Weights of a small sound classifier.
Model: 6.91M parameters, arch vit, num experts 32, layers 6.
Data: trained on short read English sentences (LibriTTS-R), 26041 training examples.
Rows from block 3 of a small sound classifier, named by matrix and row number. Rows with one number within an expert belong to one neuron, the router's apart. Each number is 128 + 24 x the weight over its row's rms, rounded and kept within 0 to 255. All counts start at 0. After the name is the row's rms in percent of the matrix's.
Before each expert's rows are labels from the 100 clips, of 14848, where the router gives the expert most weight on average: "responds to" is what is common among them; "band" is the frequency band that holds the peak. Only what is clearly more common there than usual is listed. The data: short read English sentences (LibriTTS-R).
# router: slot weights (model.blocks.3.mlp.router.weight, 32x192), inputs 0-95
# gate: expert gate (model.blocks.3.mlp.gate, 32x96x192), inputs 0-95
# up: expert up (model.blocks.3.mlp.up, 32x96x192), inputs 0-95
# down: expert down (model.blocks.3.mlp.down, 32x192x96, transposed), outputs 0-95

# expert 8
responds to: voice: female
band: 4000 to 8000 Hz
router.8 089 [162  88 101 111 115 133 136 154 152 158 141 149 143 102 103 143 146 170 153 126 125 118 116 132 146 115 176 122 126 157 152  90 135 132 141 115  92 126 106  91  93 154 125 145 162 126 143 148 145 142 124  83  74 102 103  89  80 108 103 134 144 122 137 143 107 123 148 110 125 163 146 166  93 120 135 139 129 119 101 158 146 124 110 130 145 141 114 160 129 100 104 104 102 141 120 109]
gate.1 095 [105 117 143 115 139 126 116 146 121 140 115 132 114  91 151 153 158 125 148 133 115 107  98 126 152 176 131 104  80  88 124 125 140  76 168 154 135 168 156 139 181  82  95 111 104 126 158 106 148 110 145 158 156 168 121 143 137 107 155 128 117 119 144 115 157 148 116 148 132 121 141 127 144 102 115 118 125 155 112  95 137 129 101 147 142 148 153 120 158 153 104 170 124 137 136 114]
up.1 090 [102  87 112 106 117 117 123 153 110 137 137 120  95  96 160 152 138 170 132 148  96 138 104 152 114 163 130 112  97  66 104 149  93 103 165 140  98 168 142 137 151 125 138 110 122 158 114 130 148 107 153 151 150 168 120 135 159 113 154  99 152 114 124  97 125 126  97 137  90  90 125 101 163 134 133 118 134 141  85  89 115 105 108 152 138 110 120 102 184 136 120 152 120 128 123 121]
down.1 114 [138 118 160 176 120 166 160 147 139 146  70 111 168 153 141 158 166  93 125 140 146 135 162 114 124 128  83 119 115 146 140 108 110 106 145 107 148 127 161 200 107 151 129 121 112 134 142 116  92 110 131 118 142 111 129 141 175 135 136 160 111 138 135 119 122 129 157 156 110 135 115 136 121 112 127 144 118 103 108 171 174 129 181 176 150 123 122 121  98 146 163  86 144 168 151 154]
gate.2 095 [114 148 113 106 132 108 123 131 100 119 125  82 128  83 125 121 148 147  80 146 101 133 115 163 125 144 124 112  89 127  98 156 119 104 143  86  91 142 132 121 116 118 158 101 131 155 123 137  97 131 138 149 120 138  86 140 127 107 113 123  80  99 103 111 124 132 106 127  91  77 118 108 132  86 132 122 106 110  76 100 100  96 126 143 130 110 125 125 168 111 112 105 128 130 113 113]
up.2 087 [147  93 134 125 120 120 129 115 136 157 165 171 153 124 117 159 134 129 189 104 127 129 116  72  96 110 148 149 164 105 143 106 187  98 116 123 118  88 141 118 119 127  82 115 132 136  84 180 164 173 117 106 150 111 139 121 101 112 178 149 138 138 136 157 145 175 144 110 185 169 127 147 154 117 136 148 140 147 154 160 134 116 114 121 131 134 152 113 132 143 158 173  94 129 168 177]
down.2 094 [101 141 117 140 157 106 150 170 146 113 133 141  84 128 114 139 106 139 148 113  98 158  95 165 141  80 153  73 120 122 142  82 121 139 168 119 142 136 118 108 151 147  87  97 136  89 161 125 136 117 147 134  98 128 125 187 117 143 124 113 156  93  92 145 144  90 121 111 155 124  85 100 116 133 125 159 133 136 146 152 135 143  84 103 124 110 136 106 125 114 113  71  81 129  94 124]
gate.3 120 [133 149 153 131 128  96 124 162  72 109 151 104 132  95 111 115 115 107 118 147  93 103 101 112 152 113 103 137 121 136 150 137 169 161 106 102 155 122 131 113  93 108 121 150 137 100 179 167  82 128 164 122 114 175 117 115 124 100  90 107 169  70 128 103 113 127 104 112 136 106  68 156 120 105 130 128 109 111 125 136 137 131  88 147  90 108 101 116 117 124  88 135 123 111  78  87]
up.3 116 [114  90 107 117 128 117 127  96 134 106 121 137 125 121 177 121 145 130 111  81 153 149 157 121 123 168 118 130 145  93  79 143 129 105 163 149 139 115 105 158 181 172 113  92 100 159  84  84 162 128 114 140 154  93 131 151 141 102 143 135  71 156 136  93 121 149 118 152 131 138 129 108 119 100  91 111 139 117 101  95 130 101 167  98 120 106 142 128 100 135 160 150 131 110 122 136]
down.3 115 [154 121 106 122 144 136 146 125 138 153 133 156 132 185 151 144 119 138 105 133 116 170 121 105 101  96 128 119 148 134 123 184 125 168 109 126 132 137 142  97 105 123 133  70 103  86 156 137 170  84 132 135  96  94 151 141 141 119 135 135 156 114 104 135 124 125 122 133 124 133 101 152  86 125 128 154 106 108 116 135 158 106 101 110 146 109 124 167 124  77 172 162 109  91 122  99]
gate.4 086 [126 166 152 129 127 101 111 144 119 112 109  96  85 134 114 112 137 121 114 127 149 126 118 136 157 141  95 131 154 126 134 130 117 108 124 140 145 123 152 149 129  82 130 137 157 144 139 134  77  57 151 130 156 160 139 132 161 144 144 133 156  81 127  85 145 124 119 134 111  70 115  87 153 100 115  99 150 107 149 150  97 128 110 130 123  88 144 116 170 116 115 110 154 147 127  79]
up.4 090 [101 120 109 119 119 130 144 128 137 137  71 105 124 153 114 149  91 185 117 162 142 157 103 145 154 185 135 121 123 131 113 140 103 125 116  98 108 152 121 120  89 156  89 116  64 165  93 152 121 106 118 131 132 139 136 131 149 125  84 118 136  99 122 132 110 109 101 127 110  52 124 129 118 117 135 112 127 134 107 144 116 110 134 141 140 102 131 127 159 110 105 141 157 122 119 135]
down.4 093 [117  98 121 118 131  99 100 135 141 161 133 155 133 162 105 168  85 128 179 134 149 128 172 148 173 139 103 157 116 159 116 122 127 116 119 117 132 133 148 125  97 120  98 134  98 165 164 140 105 137 113 176 153 153 126 164 147 110 119 163 124 150  98 134 101 154 125 120 151 163 129 109 138  92 151 171 102 123 114 117 118 158 152 126 129 155 132 113 112 117 138 132 152 114  75 118]
gate.5 086 [100 105 129 149 141 147 120 167 108 139 126 138  80 141 125 121 172  89 150 140 144 100 136 109 145 144 104 132  99 113 104 140 121 105 140 167 131 124 122 129 138 124 151 148 157 129 154  74  60  84 138 121 102 118  99  93 143 134 148 148  97 126 129 108 132 129 117 147 117 123  87 130  95  98 128 110  99  88 145 125 124 109 106 113 140  84 156 133 111 137  82 160 143 126 117 107]
up.5 084 [131 154 151  84 126  90 129 128 129 158 149 126 157 156 136 157 143 119 134 141 123 141 103 157 157 129 177 134 154 168 140 116 144 141 150 106 170 154 169 101 132 144  90 118  85 152 103 141 148 151 128 140 142 135 118 156 109 128 116 122 109 131 196 139 128 129 129 109 125 147 111 123 170 122 135 127 116 154 160 156 137 166  89 133 159 155 130 117 163 120 104 101  87 129 136 126]
down.5 089 [118 149 127  90 161 136 168 109 127 150 100 190 122  95 130 119 148 110 146 150 102 143 102 148 110 122 161 116 121  98 118  79 118 151  93 110 154 106  96 139 131 155 115 145 131 142 151 104 128 128 137 128 102  80 131  95 123 147 147 119 123 138 168 155 165 136 171 132 146 111 131 157 128 152 130 119 158 125 162 136 126 129  95 157 130 106 104 137  73 139 133 120 145 130 137  89]

# expert 7
responds to: voice: female
band: 250 to 500 Hz
router.7 096 [148 140 108 120 100 122 144 121 130 110 119 127 145 148 161 129 150 100 148  97 168 108 123 149 128 110 132 136 149 108 110 121 148  77 160 129 149 139 136 102 140 118 158 164 100 115 100 171  81 128 138 128 145 135 105  95 143 144 144 120 105  75 169  86 156  80 107 124 150 164 110 116 146  85 101 157 103 104 115 109  96  72 142 178 105 101 143  82 128 113  88 110 129 114 118 163]
gate.1 086 [123 145 131 127 122 123  98 109 139 166 121 110  89 117 111 134 143 147 137 163  97 110 123 123 158 118 125 100 136 149 143 128 115 151 116  91  90 154 138 129 153 130 118  88 157 116 148  80 133  83 125 125 124 105 151 100 108 133 113 114 108 129 109 176 102 154 104 135  88 100 145 131  77  98 146  96 120 133 119 150 174 162  97  90  86 137 117 141  96 128 158  97 110 129 162 123]
up.1 093 [192 210 163 130 152 138 141 172 130 144 141  94 139  86 127 178 133 134 130 120 142 118 107 117 102 149 166 112 128 141 102 133 199 113 105  75 124 112 136 117 139 105 122 117 114 159 112 144 107 135 135 121 184 172 121 152 147 107 137 129 102 118 141 101 141 165 137 142 143 133 101 155 137 126 138 145 101 134 133 147 151 142 131 143 143 136 135 131 114  72 145 120 120 124  99 128]
down.1 101 [154 174 111 127 130  95 138 113 131 111 144 124 147 151 132 127 131 116 145 151 125 130 139 206 117  92 142 125 145 141 115 105  97 142 153 109 137 141 143 107 137 153 102 125 135 146 142 160 149 162  97 127 168 144 138 119 173 130 119 168 118 105 154 141 147 169 159 130 121 107 146 130 118 124  96 161  90 123 154 116 153 177  97 176 163 119 152 132 112 104 119 128 144 169 104 159]
gate.2 088 [132 118 112 126 105 146 146 135 120 122 174 131 154  92 120 132 150 143 160 124 114  87 118 109 129  79 118 136 137 107 154 109 162 146 109 103 142 131 150 117 110 145 156 136 114 182 155 120 126 148 116 103 154 118 130 140 159 141  90  93 119 167 176 124 143  95 126 114 144 133 103 129  80  87 131 124 172 110 104 136 174 134 103 119 144 180 120 147 131 177 147  66 138 127 128 129]
up.2 097 [118 142 140 109  94 130 153 125 114 164  98 146 137 172 135 132 129 106 174 121 126 123 108 125 111 117 161 169 133 183 163 134 128 125 142 140 139 162 156 157 147  97 120 168  80 138 150 135 127 135 150 147 158 120 169 105 149 133 118 112 126 114 143 127  85 129 140 117 118 147 147 118 136 123 181 128 139 134 111 118 116  95 131 156 160 129 120 137 194 124 120 109 110 158 125 119]
down.2 097 [170 124 152 128 184 143 159 146 127 101 111 166 129 146 175 115 116 123 152 105 161 119 113 132 100 150  96 148 142  97  99 116 116 100  97 134 136 122 147 167 211 145  88  96  92 143 124  64 122 124 126 153 140  78 142 137 123 157 128 135  99 128 112 142  94 108 136 173 128  69 139  97 143 152 185 126 180 134 132 126 125 131 113 138 118 128 141 149 169 127 124 113 122 151 143 131]
gate.3 083 [115 141 101 129 132 163 112 126 154 163 104 129 123 129 127 143 147 152 122 141  91  87 132  90 151 101  98 138 124 151 119 131 112 141 125 130 122 152 124  81 110 160 119 135 105 126 130 132 157 139 101 126 123 107 142  90  74 123  90 129 121 109 121 186 120 146 125  77  94  86 118 144 125 119 149 122  97 150 133 138 146 139 103 117 126 158 119 105 113 165 126 123 126 152 154 136]
up.3 088 [123 101 149 132 129 141 131 127 133 134 125 162 137 117 160 150 143 114 131 121 128 160 117 117 145 143 125 104 119 164 146 169 120 147 142 117 144 107  99 128 138 181 136 138  85  94 118 102 117 118 136 129 100  87  81  99  92  97 136 153  99 157 129 118  95 192 136 113 140 154 184 162 150 162 117 132 100 140 103 124 135 147 110 151 156  91 106 121 113 134 138 142  84 100 119 128]
down.3 094 [174 135 119 112 114 114 124 106 120 126 121 147 109 147 128 135 119 121 123 112 127 181 132 122  92 139 106 129 103  99 109 134 109 127 126 161 137 149 140 124 122 123 113  98 146 131 162 104 169 133 135 134  89 105 141 126 125 120 132 160 115 132 114 112 137 126 116 173 123 148 125 137 110 173 139 180 128 196 136  86 148 133 134 137 117 108 135  87 118 119 126 115  95 143  91 132]
gate.4 099 [109 143 165 162 118 113 148 132 165 137 148 132 123 163 116  80 134 109 168 148 126 148 129 100 182 119 131 134 116 110 134 124 106 143 107 133 120 158 127 160 113 108 103 125 125 132 135  81 115  79  69  91 106  81 130 116 115 154 118 112  82 154 147 154 114 136 114 117 126  79 134 123 140  98 125  99 123 136 111 119  93 137 138 134 110 169 121 123 121 122  92  70 130 146 136 111]
up.4 083 [167 163 137 142 163 157 136 176 172 159 100 105 129 128 129 129  91 123 115  99 132 112 130 139 101 105 157 136  89 115 129 129 113 140 153 155 109 126 112 115 136 134 129 122 117  96 156 109 157 131  95 108 103 128 137 111 124 129 154 154 147 150 105 125 129 172 136 141 138 127 152  99 126 149 140 139 136 162 136 132 141 118 163 137 152 162 118 168 136 138 136 180 109 169 165 130]
down.4 101 [153 146 142 134 112 102 141 134 126 129 146 163 139 150 158  98 130 114 128 121 104  78  96 171 133 120 133  72 123 136 155 145 135 126 137 113 136 138 119  87 137 156 104 123 123 131 162 144 126 136 125 138  99 122 113 101 137 124 129 178 135 117 145 118 155 116 119 122  97 128 124 109  79 150 122 152  94 114 169 111 126 174 158  90 143  96 159 149 137  93 147 113 106 109 111 132]
gate.5 118 [136 121  93 132 106 149 111 110 150 100 122 120 111 131 141 127 128 147 137 143  85 128 147 100 139 110 112  78  95 140 107 165 117 143 140 116  82 138 119 143 114 163  74  98 142 136 160 108 164 121 107 121  99 105 119 125 112 100  85 108  84 133  90 134  94 108 106  88  98  67 152 172 113 105 118  86 131 118 100 155 132  88 127 121 122 141 102 121 125 122 120  92  96 127 161  95]
up.5 087 [163 108 151 106 102 133 147 115 151 124 120 140 172 132 175 124 156 113 163 146 157 141 141 171 137 141 118 110 137 125 164 125 144 101 146  92 131 102 124 115 129  88 117 119 126  78 143 141 149 168 152 147 136 134 134  98 123 117 147 119  73 109 125 130 129 146 169 161 142 169 155 168 123 126  86 105 117  89 120 150 124 110 130 157  94 106  96  90  87 103 135 160  87  92 171 146]
down.5 097 [125 134 110  96 111 126 140 118 164 133 154 115 107 143 161 141 126  95 111 150 114 124 125 161 110 153 101  97 166 131 127 150 139 179 118 110 127 151 141 142 161 128 144 115 112  69 145  95 118 163 104 145 119 107 138 107 133 133 128 146 145 107 110 114 106 175 106 140 151  77 112  83 109 113 102 150 127 130  99 114 119 113  87 116 123 167 124 129 116  81 180 144 143  94 136 107]

# expert 11
responds to: voice: female
band: 0 to 250 Hz
router.11 078 [117 136 135 136 138 133 119 137 136 126 107 120 117 128  96 154 129 115 142 133 133 103 109 117 120 130 148 138 112 155 122  84 164 116 145 160 179 191 148 161 103 137 106 139  96  99 126 127 128 121 122 135 169 156 157 117 157 167 158 161 147 127 110 127 142 144 143 149 140 192 169 176 116 145  87 124 124 170 133 139 163 156 142 183 179 158 156 122 131 123 194 104 131 154 138 152]
gate.6 091 [ 99 109  92 108 109 133 105  95 113  68 146 116 125 112 137  97  53 141 107  79 112 101 122 155 133 113  94 169 148 142 112 158 133 123 133  95 178 121  98  92 118 153 138 168 101 108 137 137  79 167 140 114 110 101 108 121 118 115  83 107 135 101 122 112 136 105 109 118 142 154 101  85 151 130 108 110 120 106 104 112 103 104 123 116 106 121 112 135 110 130 123 129 130 107 113 126]
up.6 097 [126 128 123 129 125  88  77  88 136  70 136 111  94  63 154 123 141 147 130 101 113  94 184 118  97  88 118 152 122  90 137 143 115 112 108  90 111 117 152  99 113 127 112  92 119 167 109 130 178 197 125 129 140 146 144 155 139 121 118 120 140 122 161 124  96  99  90 106 150 121  93 108 155 133 100 126 116 112 111 165 131 104 116 134 128 125 131 126 131 115 115 145 117 126 135 138]
down.6 106 [114 140 123 140 153 122 136 149  88 124 128 120  69 143 130 117  65 131 143 116 156 124 138  65  93 126 100 155 114 157 142 190 102 116 164 111 113 129 121 147 111 140 137  93 105 125 151 101 115 133 128 116 106 124 110 128 132  95  91 163  82 134 140 118 137 168 145 131 127 125 132 107 162 131 127  86  78 102 124  94  88 139 170 132 125 122 155 141 132  93 137 105 156 116 135  95]
gate.7 069 [126 130 112 134 118 115  98  97 118  68 154 119 147  78 114 103 128 101 109  77  79 138 137  92  82  91 112 142 115  95 146 125 115 134 140 132 125  99 103 115  53 134 150 129 105 119 126 121 107 138 114 114 136 150 119 124 132 103 121 104 132 123 174 127  95 130  73 138 155 104 129 148 110 142 108 123 119  97  96 140 146 107 124 132 124 101 124 165  97 115 142  93 127 126 110 109]
up.7 072 [106 126  94 111 129 100 129 117 101 139 113 133 112 160 130 130 168 139 151 144 129 139 123 138 132 133 104 127 144 111 103  89  52 100 133 100 104 148 154 103 114 135  75 129 109 119 121 150 132  72 124  76 115 117 149 108 129 159 131 128 154 120 120 156 142 113 126 107  82 125 102 128 146 136 193 119 126 112 124 131 126 107 132 114 135 121 144 118 163 120 132 135 144 113 128 147]
down.7 088 [145 133 106 123 154 138 137 125 127 140 148 121 124  71 105 172  64 150  76 102 146 126 143 156 141 155 115 126  84 145 142 154 162 135 143 109 102  99 140 113 139 136 149 112 159 146 173 121 153 155 153 134 139 114 112 101 135  89  87 131 127  74 119 100 107  61 123 160 130 116 155 103 112 163 144 174 138 176 107 173 126 132 108 122 153 132 129 148 114  92 138 153 113 138 136  93]
gate.8 120 [101 103 104 113 103 124 104 118 102 123 136 134 114 119 162 130  95 106  98 121 116 130 115 105  92 120  92 111 133 139 111 164 107 119 126 100 126 137  95  88 138 136 162 132 140 137 148 107  96  88 140 132  93  75  95  98 124 105  94 110 100 105  97 104  93 120 102 108 112  97 117 122 151  94  94 112 128  85 103  92 117 100 135 109  93 100 107 101 119 134 109 135  97  94  99 105]
up.8 099 [135 147 137 131 150 135 119 142 115 140  84 153 108 144  99 174 150 124 129 214 125 194  78 114 120 177 154  80 142 120 105 110  71  91 157 149 110 162 159 140 136 122 101  88 109 119  89 115 112 128 148 123 150 127 158 123 153 167 134 147 109 141 108 126 133 143 130 139  81 147 136 165 157 136 142 124  97 151 114 174 141 140 103 130 148 125 159 129 131 127 172 136 142 144 133 147]
down.8 096 [156 154 143  98  96 145 106 124 120 114  88 141 149 148 122 140 162 127 142 112 107 134 130 117 166 153 167 122 126 128  89 109 145 119 105 155  99 110 183 108 141 143 105 151 165  89 127 160 131 116 126 157 128 122 166 133 152 133 154 114 122 122 122 148 119 105 100 101  98 127 155 140 126 133 142 139 139 116 118 156 159 115  90 114 161 149 115 137 128 152 124 184 104 106 129 149]
gate.9 074 [120 124 132 126 122  63 113  91 142  96 157 112 109 112 106  66  78  99 111  96  84  86 153 100 104 106 109 146 156 128 104 130 120 170  80  88 156  66 128 143  93 110 107 197 130 158 134 134  73 162 139 156 125 130 115 124 142 133 108 131 119 118 163 130 148 120 108 136 144 126 121  90 175 138 142 162 122 115 127 130 117 116 119 126 120 138 126 135 121 128 137 134 153 131 134 140]
up.9 074 [124 116 128 131 125 108 141 137 130 123 148  28 195 137 114 130 112  98 112 124 148 138 168 143  84  90 132 153 163 147 147 131 165 120 151 103 127  84 103  85 116 137 135 126 111 113 194 166  90 130 119 107 122 141 109 132 129 115 129 142 112  96 145 121 114 134 115 105 162 120 116 131 112 121  92 137 123 115 143 142 113 110 119 131 126 141 117 148 110  86 141 161 107 133 132  92]
down.9 087 [115 106 137  71 146 151 151 160 124 150 131 155 110 106 152  87 137 106 158 112 118  95 101 130 150 112  99 114 150 126  79 138 145 135 162 117 109 122 137 122 127 121 140  93  71 122 117  97 102  95 184 135 134 120 116 113 122 118 100 146 107 122 135 102 117 158  95 113 113 133 138 133 156 114 126 109 120 160 109 126 165 143 129 150 135  83 182 157 124 101 140 157 140 108 164 150]
gate.10 111 [ 94  98  95  98  99 133 108 146 104 103 129 116 151 111 167 122 115 107  89 131 108 150 136 144 107 138 107 101 146 131 116 172 125 116 131 106 111 149 110  89 140 142 128 125 168 132 173 126 147 143 146 128  82  95 106  99 121  95  86 106  90 109 116  96  84 106  92 102  99 116 107 110 140  96  91 108 113 101 110  92  99 111 114 100  94 118 110 111 121 115  93 121 108  94  95  98]
up.10 107 [145 142 150 104 123 177 151 166 118 153  78 156 125 132 149 162 116 120 123 184 135 152  47 144 101 166 123  76 135 102  88 132  68  91 129 131  80 160 138 136 185 120 114 112 117 118 131 134 116 155 158 146 127 106 157 109 130 125 137 125 124 114 109 123 131 141 114 110  58 130 152 138 135 120  93 123 155 137 117 104 148 119 135 116 131 140 137 135 135 134 164 140 130 139 142 135]
down.10 096 [155 113 160 108 112 145 128 132 110 119 101 130 147 140 141  97 150 166 136 133 109 131 144 131 107 109 138 134 109 123 107 130 170 123 104 132  85 156 179 150 125 128  90 145 142 147 116 135 123 130 142 144 136 130 175 114 144 155 119 137  84 166 109 134 138 114 115 128 131 154 147 135 132  82 124 130 156  94 163 128 145  81 118 154 142 141 115 106 155 147 156 159 140 119 111 189]

# expert 13
responds to: voice: male
band: 2000 to 4000 Hz
router.13 124 [ 95 116 125 143 156 149 151 161 125 142 106 148 156 136 112 131 109 109 124 145 142 112  96 111 120 136 144 104  95 143 146  98 136 130  97 160 147 182 145 155 126 130 126 151  96 135 119 129 150 125 118 112 122 114 160 131 109 168 144 152 135 158 124 144 165 140 123 149 133 161 164 167 167 163 108 151 140 169 157 118 166 170 140 161 178 173 155 131 134 159 156 110 147 166 155 123]
gate.0 112 [100 106 109 107 101 122  97 121 100  85 136 126 144 113 162 116 108 142 101 100  98 165 113 140 149 146 101 128 151 102  95 154 100 118 139 128 157  92  95 118 153 139 150 113 133 113 121 105  85 118 164 122  98 113 112 101 105  85 109  99 100 106 129  97  93 112 101 109 133 110 106 114 142  99 128  99 126 105  89 134  94 117 100  84  93  98 106 113  85 128 127 159 122  99  95 104]
up.0 080 [143 157 136 137 128 128 104 113 134 124 111 155 126 107 125 140 123 160 139 132 105 122 134 145 113 183 121 131 155 118  63 125  76 127 159 125 101 127 166 145 113 145 188  96  98 104  80 111 116 154 133 164 131 107 138 135 100 123 129 124 118 126 172 142 123 143 127 158 121 122 145 119 137 157 111 140 114 145  87 135 133 131 121 122 142 137 135 119 114 150 141 157 159 124 129 156]
down.0 083 [158 136 140 129 163 148 131  99 145 141 131 142 127 118 114 125 151 138 101 123  91 114 136 109 146 105 137 133 169 131 113  38 124  83  86 158 117 146 120 122 155 108 100 158 132 102 127 136 133 143 130 146 131  94 138 117 119 125 158 117 169  91 148 102 149 147 105 138 126 180 155 196 107 103 133 118 149 138 133 140 121 122 150 130 112 170 104 170 158 134 156  73 140 131 124 177]
gate.1 108 [101 105 107 102 115  99 105 180 104  99 126 122 128  93 161 143 153 164 122 139 112 144 101 177 189 154 138 108 119 128 120 156 112  95 186 135 147 151 123 128 133 138 113  98 126 138 136 124 129 124 160 120 115 121  91 115 101  99 120  99  95 112 117  98 127 121 125 142  91 109 126  87 155 109  91  84 120 118  74 136 120 123  88 106 122 106 124 103 157  93 120 126 122 108 106  91]
up.1 093 [137 138 129 135 122 105 108 146 123  98 138 116 199  74 102 164 134 104 127 156 110 112 121 138 106 117 142  63  96 128 125 137 126 117 139  88 136  84 113 122  76 116 143  85 109 134 163 154 138 152 134  56 128 157 103 139 103  96 131 117  77 117 168 120 111 119  92 123 132  74 131 115 126 122 129 117  73 132 132 139 107 131 118 126 124 110 125 123 115 101  96 132  96 131 132  96]
down.1 097 [141 135 108 136 152 131  64 114 129 116 124 105 146 120 135 155 114 142 139 135 125 113 168  87 122 120  72  78 115 132  88 178 120  91 132 114 149 143 144 143 126 107 126 106 145 124 157 106 138 124 137  86 140 189 116 131 128 127 118 142 134 145 190 144 135 130 133 128 125 114 123 131  82  89 122 141 117 143 128  98  97 155 141 166  98 172  98  91 170 125 119 104 134 124 144  89]
gate.2 086 [130 131 112 135 145 130 160 183 107 137  99 118 123 160 114 146 154 105 140 163 167 170  77 154 151 186 124 127 145 114 135 131  75 141 131 152 167 163 138 142 156 131  85 170 104  98 126 140  56 109 132 124 124 106 121 115 126 153 133 110 137 125 121 134 134 129 121 136  72 116 125 101 118 112 109 106  90 128 133 113 125 127 127 137 127 124 128 170 131 116 101 103 150 128 124 128]
up.2 091 [143 140 139 153 126 124 101 131 155 131 140 168  83  71 134 106 112 134 149 142  96  66 137 110  56  95 129 155 115 132 123 130 174 120 126  91  83 152 165 115 146 117 176  93 118 144 113 108 177 133 105 151 130 172 139 145 144 118 153 123 160 143 107 122 125 135 118 137 153 150 120 116 146 170 121 153 135 132 138 151 124 100 118 123 130 137 133  80 141 166 133 173 105 130 120 109]
down.2 113 [113 146 138 138  66 120 182 104  80 101  88 150 166 115 104 139 148 106 121 139 105 148 117 152 102 126 158  87 126 141 134  85 161 113 102 108 144 113 134 151 143 159 122 156 126 106 115 165  93 160 145 145 130 116 137 147 152 144 114 105 143 135 145 140 136  85 112 177 110 126 171 110 103 148 102 125 138  87 157 146 136 125 159 152 126 152 134 155 122 119 158 146 119 156 121 120]
gate.3 133 [ 91 100  96 103 102 108 102 113 103  86 148 112 118 108 146  92 113 149 109 104 116 117 129 141 122  97  99 151 147 121 106 155 133 121 138  99 134 132 105  99 117 159 135 129 172  98 138 157 123 129 146 123 104 112 109 103 102  97  89  94 110  85 126 102 101  91  99 109 124 123  91 105 145 107 129  99 122  95 107 105  89  91 105 100 101  97 105 108 105 117 102 137 116  95  88  94]
up.3 062 [119 155 128 103 102 126 131  61 114 126 124 106 137 134 136 119 103 162  84 156 135 175 118 149 161 139 133  83 134 147 135 126 114  89 158 145 103 135  91 138  96 135  96 107 103 134 112 111 170 175 155 214 154 171 144 127 159 134 115 129  95 143 132 118 136 122 121 133 115  87 128 136 152 139 153 123 130 150 111 117 120 133 147 128 130 118 118 145 136 131 128 138  95 118 130 134]
down.3 069 [145 145 144 129 140 130  78 138 129 115 129 116 157 141 116 122 120 128 117 143 116 126 140  97 110 122  99 131 146 136 126 114  85  94 111 111 138 150 167 155 151 126 135 123 134 167  92 134 135 145  59 134 150 110  90  98 143 139 152 138 162 151 141  92 124 255  83 142 107 133 133 133 100 120 103 118 136 129 131 111  88 112  99 129 121  94 128  69 131 167 116 117 142 110 140 114]
gate.4 099 [100 108  99 104  98  96 124  95 106  97 165 119 152 157 137  82 100 121 101 148 119 150 122 153 135 134 103 112 155 129 115 151  79 121 137 119 138 100 107  93 113 149 149 142 144 102 129 148  78 127 145 107  99 105 102 106 102 103  91 102 115 115 140  98 114 101  92 102 117 109 100  98 160 118 128 109 101 108 120 109  88 120  97  83 106 108  90 121  94 125 112 128 131  98 111 112]
up.4 083 [112 129 101 109 123 110 120 130 102  80 108 151  43  98 107  81 128 130 112 138  82 105 129 132 140 145 134 111 157 148  89 151 127 142 126  88 118 137 119 135  72 161 143 117  71 121 119 110  97 128 143 100 123 120 121 111 104 118 132  94 120 124 133 120 142 115 128  96 114 135  97 123 172 138 190 114  89 136 113 139 108 151  94  93 130 116 116  82 140  98 130 151 142 116 119  95]
down.4 091 [106 143 146 106 114  99 100 112 102 103 166  92 116 106 125  98  86 128 108 116 113  88 162  87 118  78 109 151 100 129 143 155 129 135 132 141 114 153 130 161 125  94 100 120 133 126 157  99 126 167 180 153 117 104 114 134 111 128 113 123 119 157 131 141 117 124 133 157 148 187 106 138 106 123 153 149 168 169 116  95 128 110 164 134  87 142 144 101 131 119  96 169 140 132 129 105]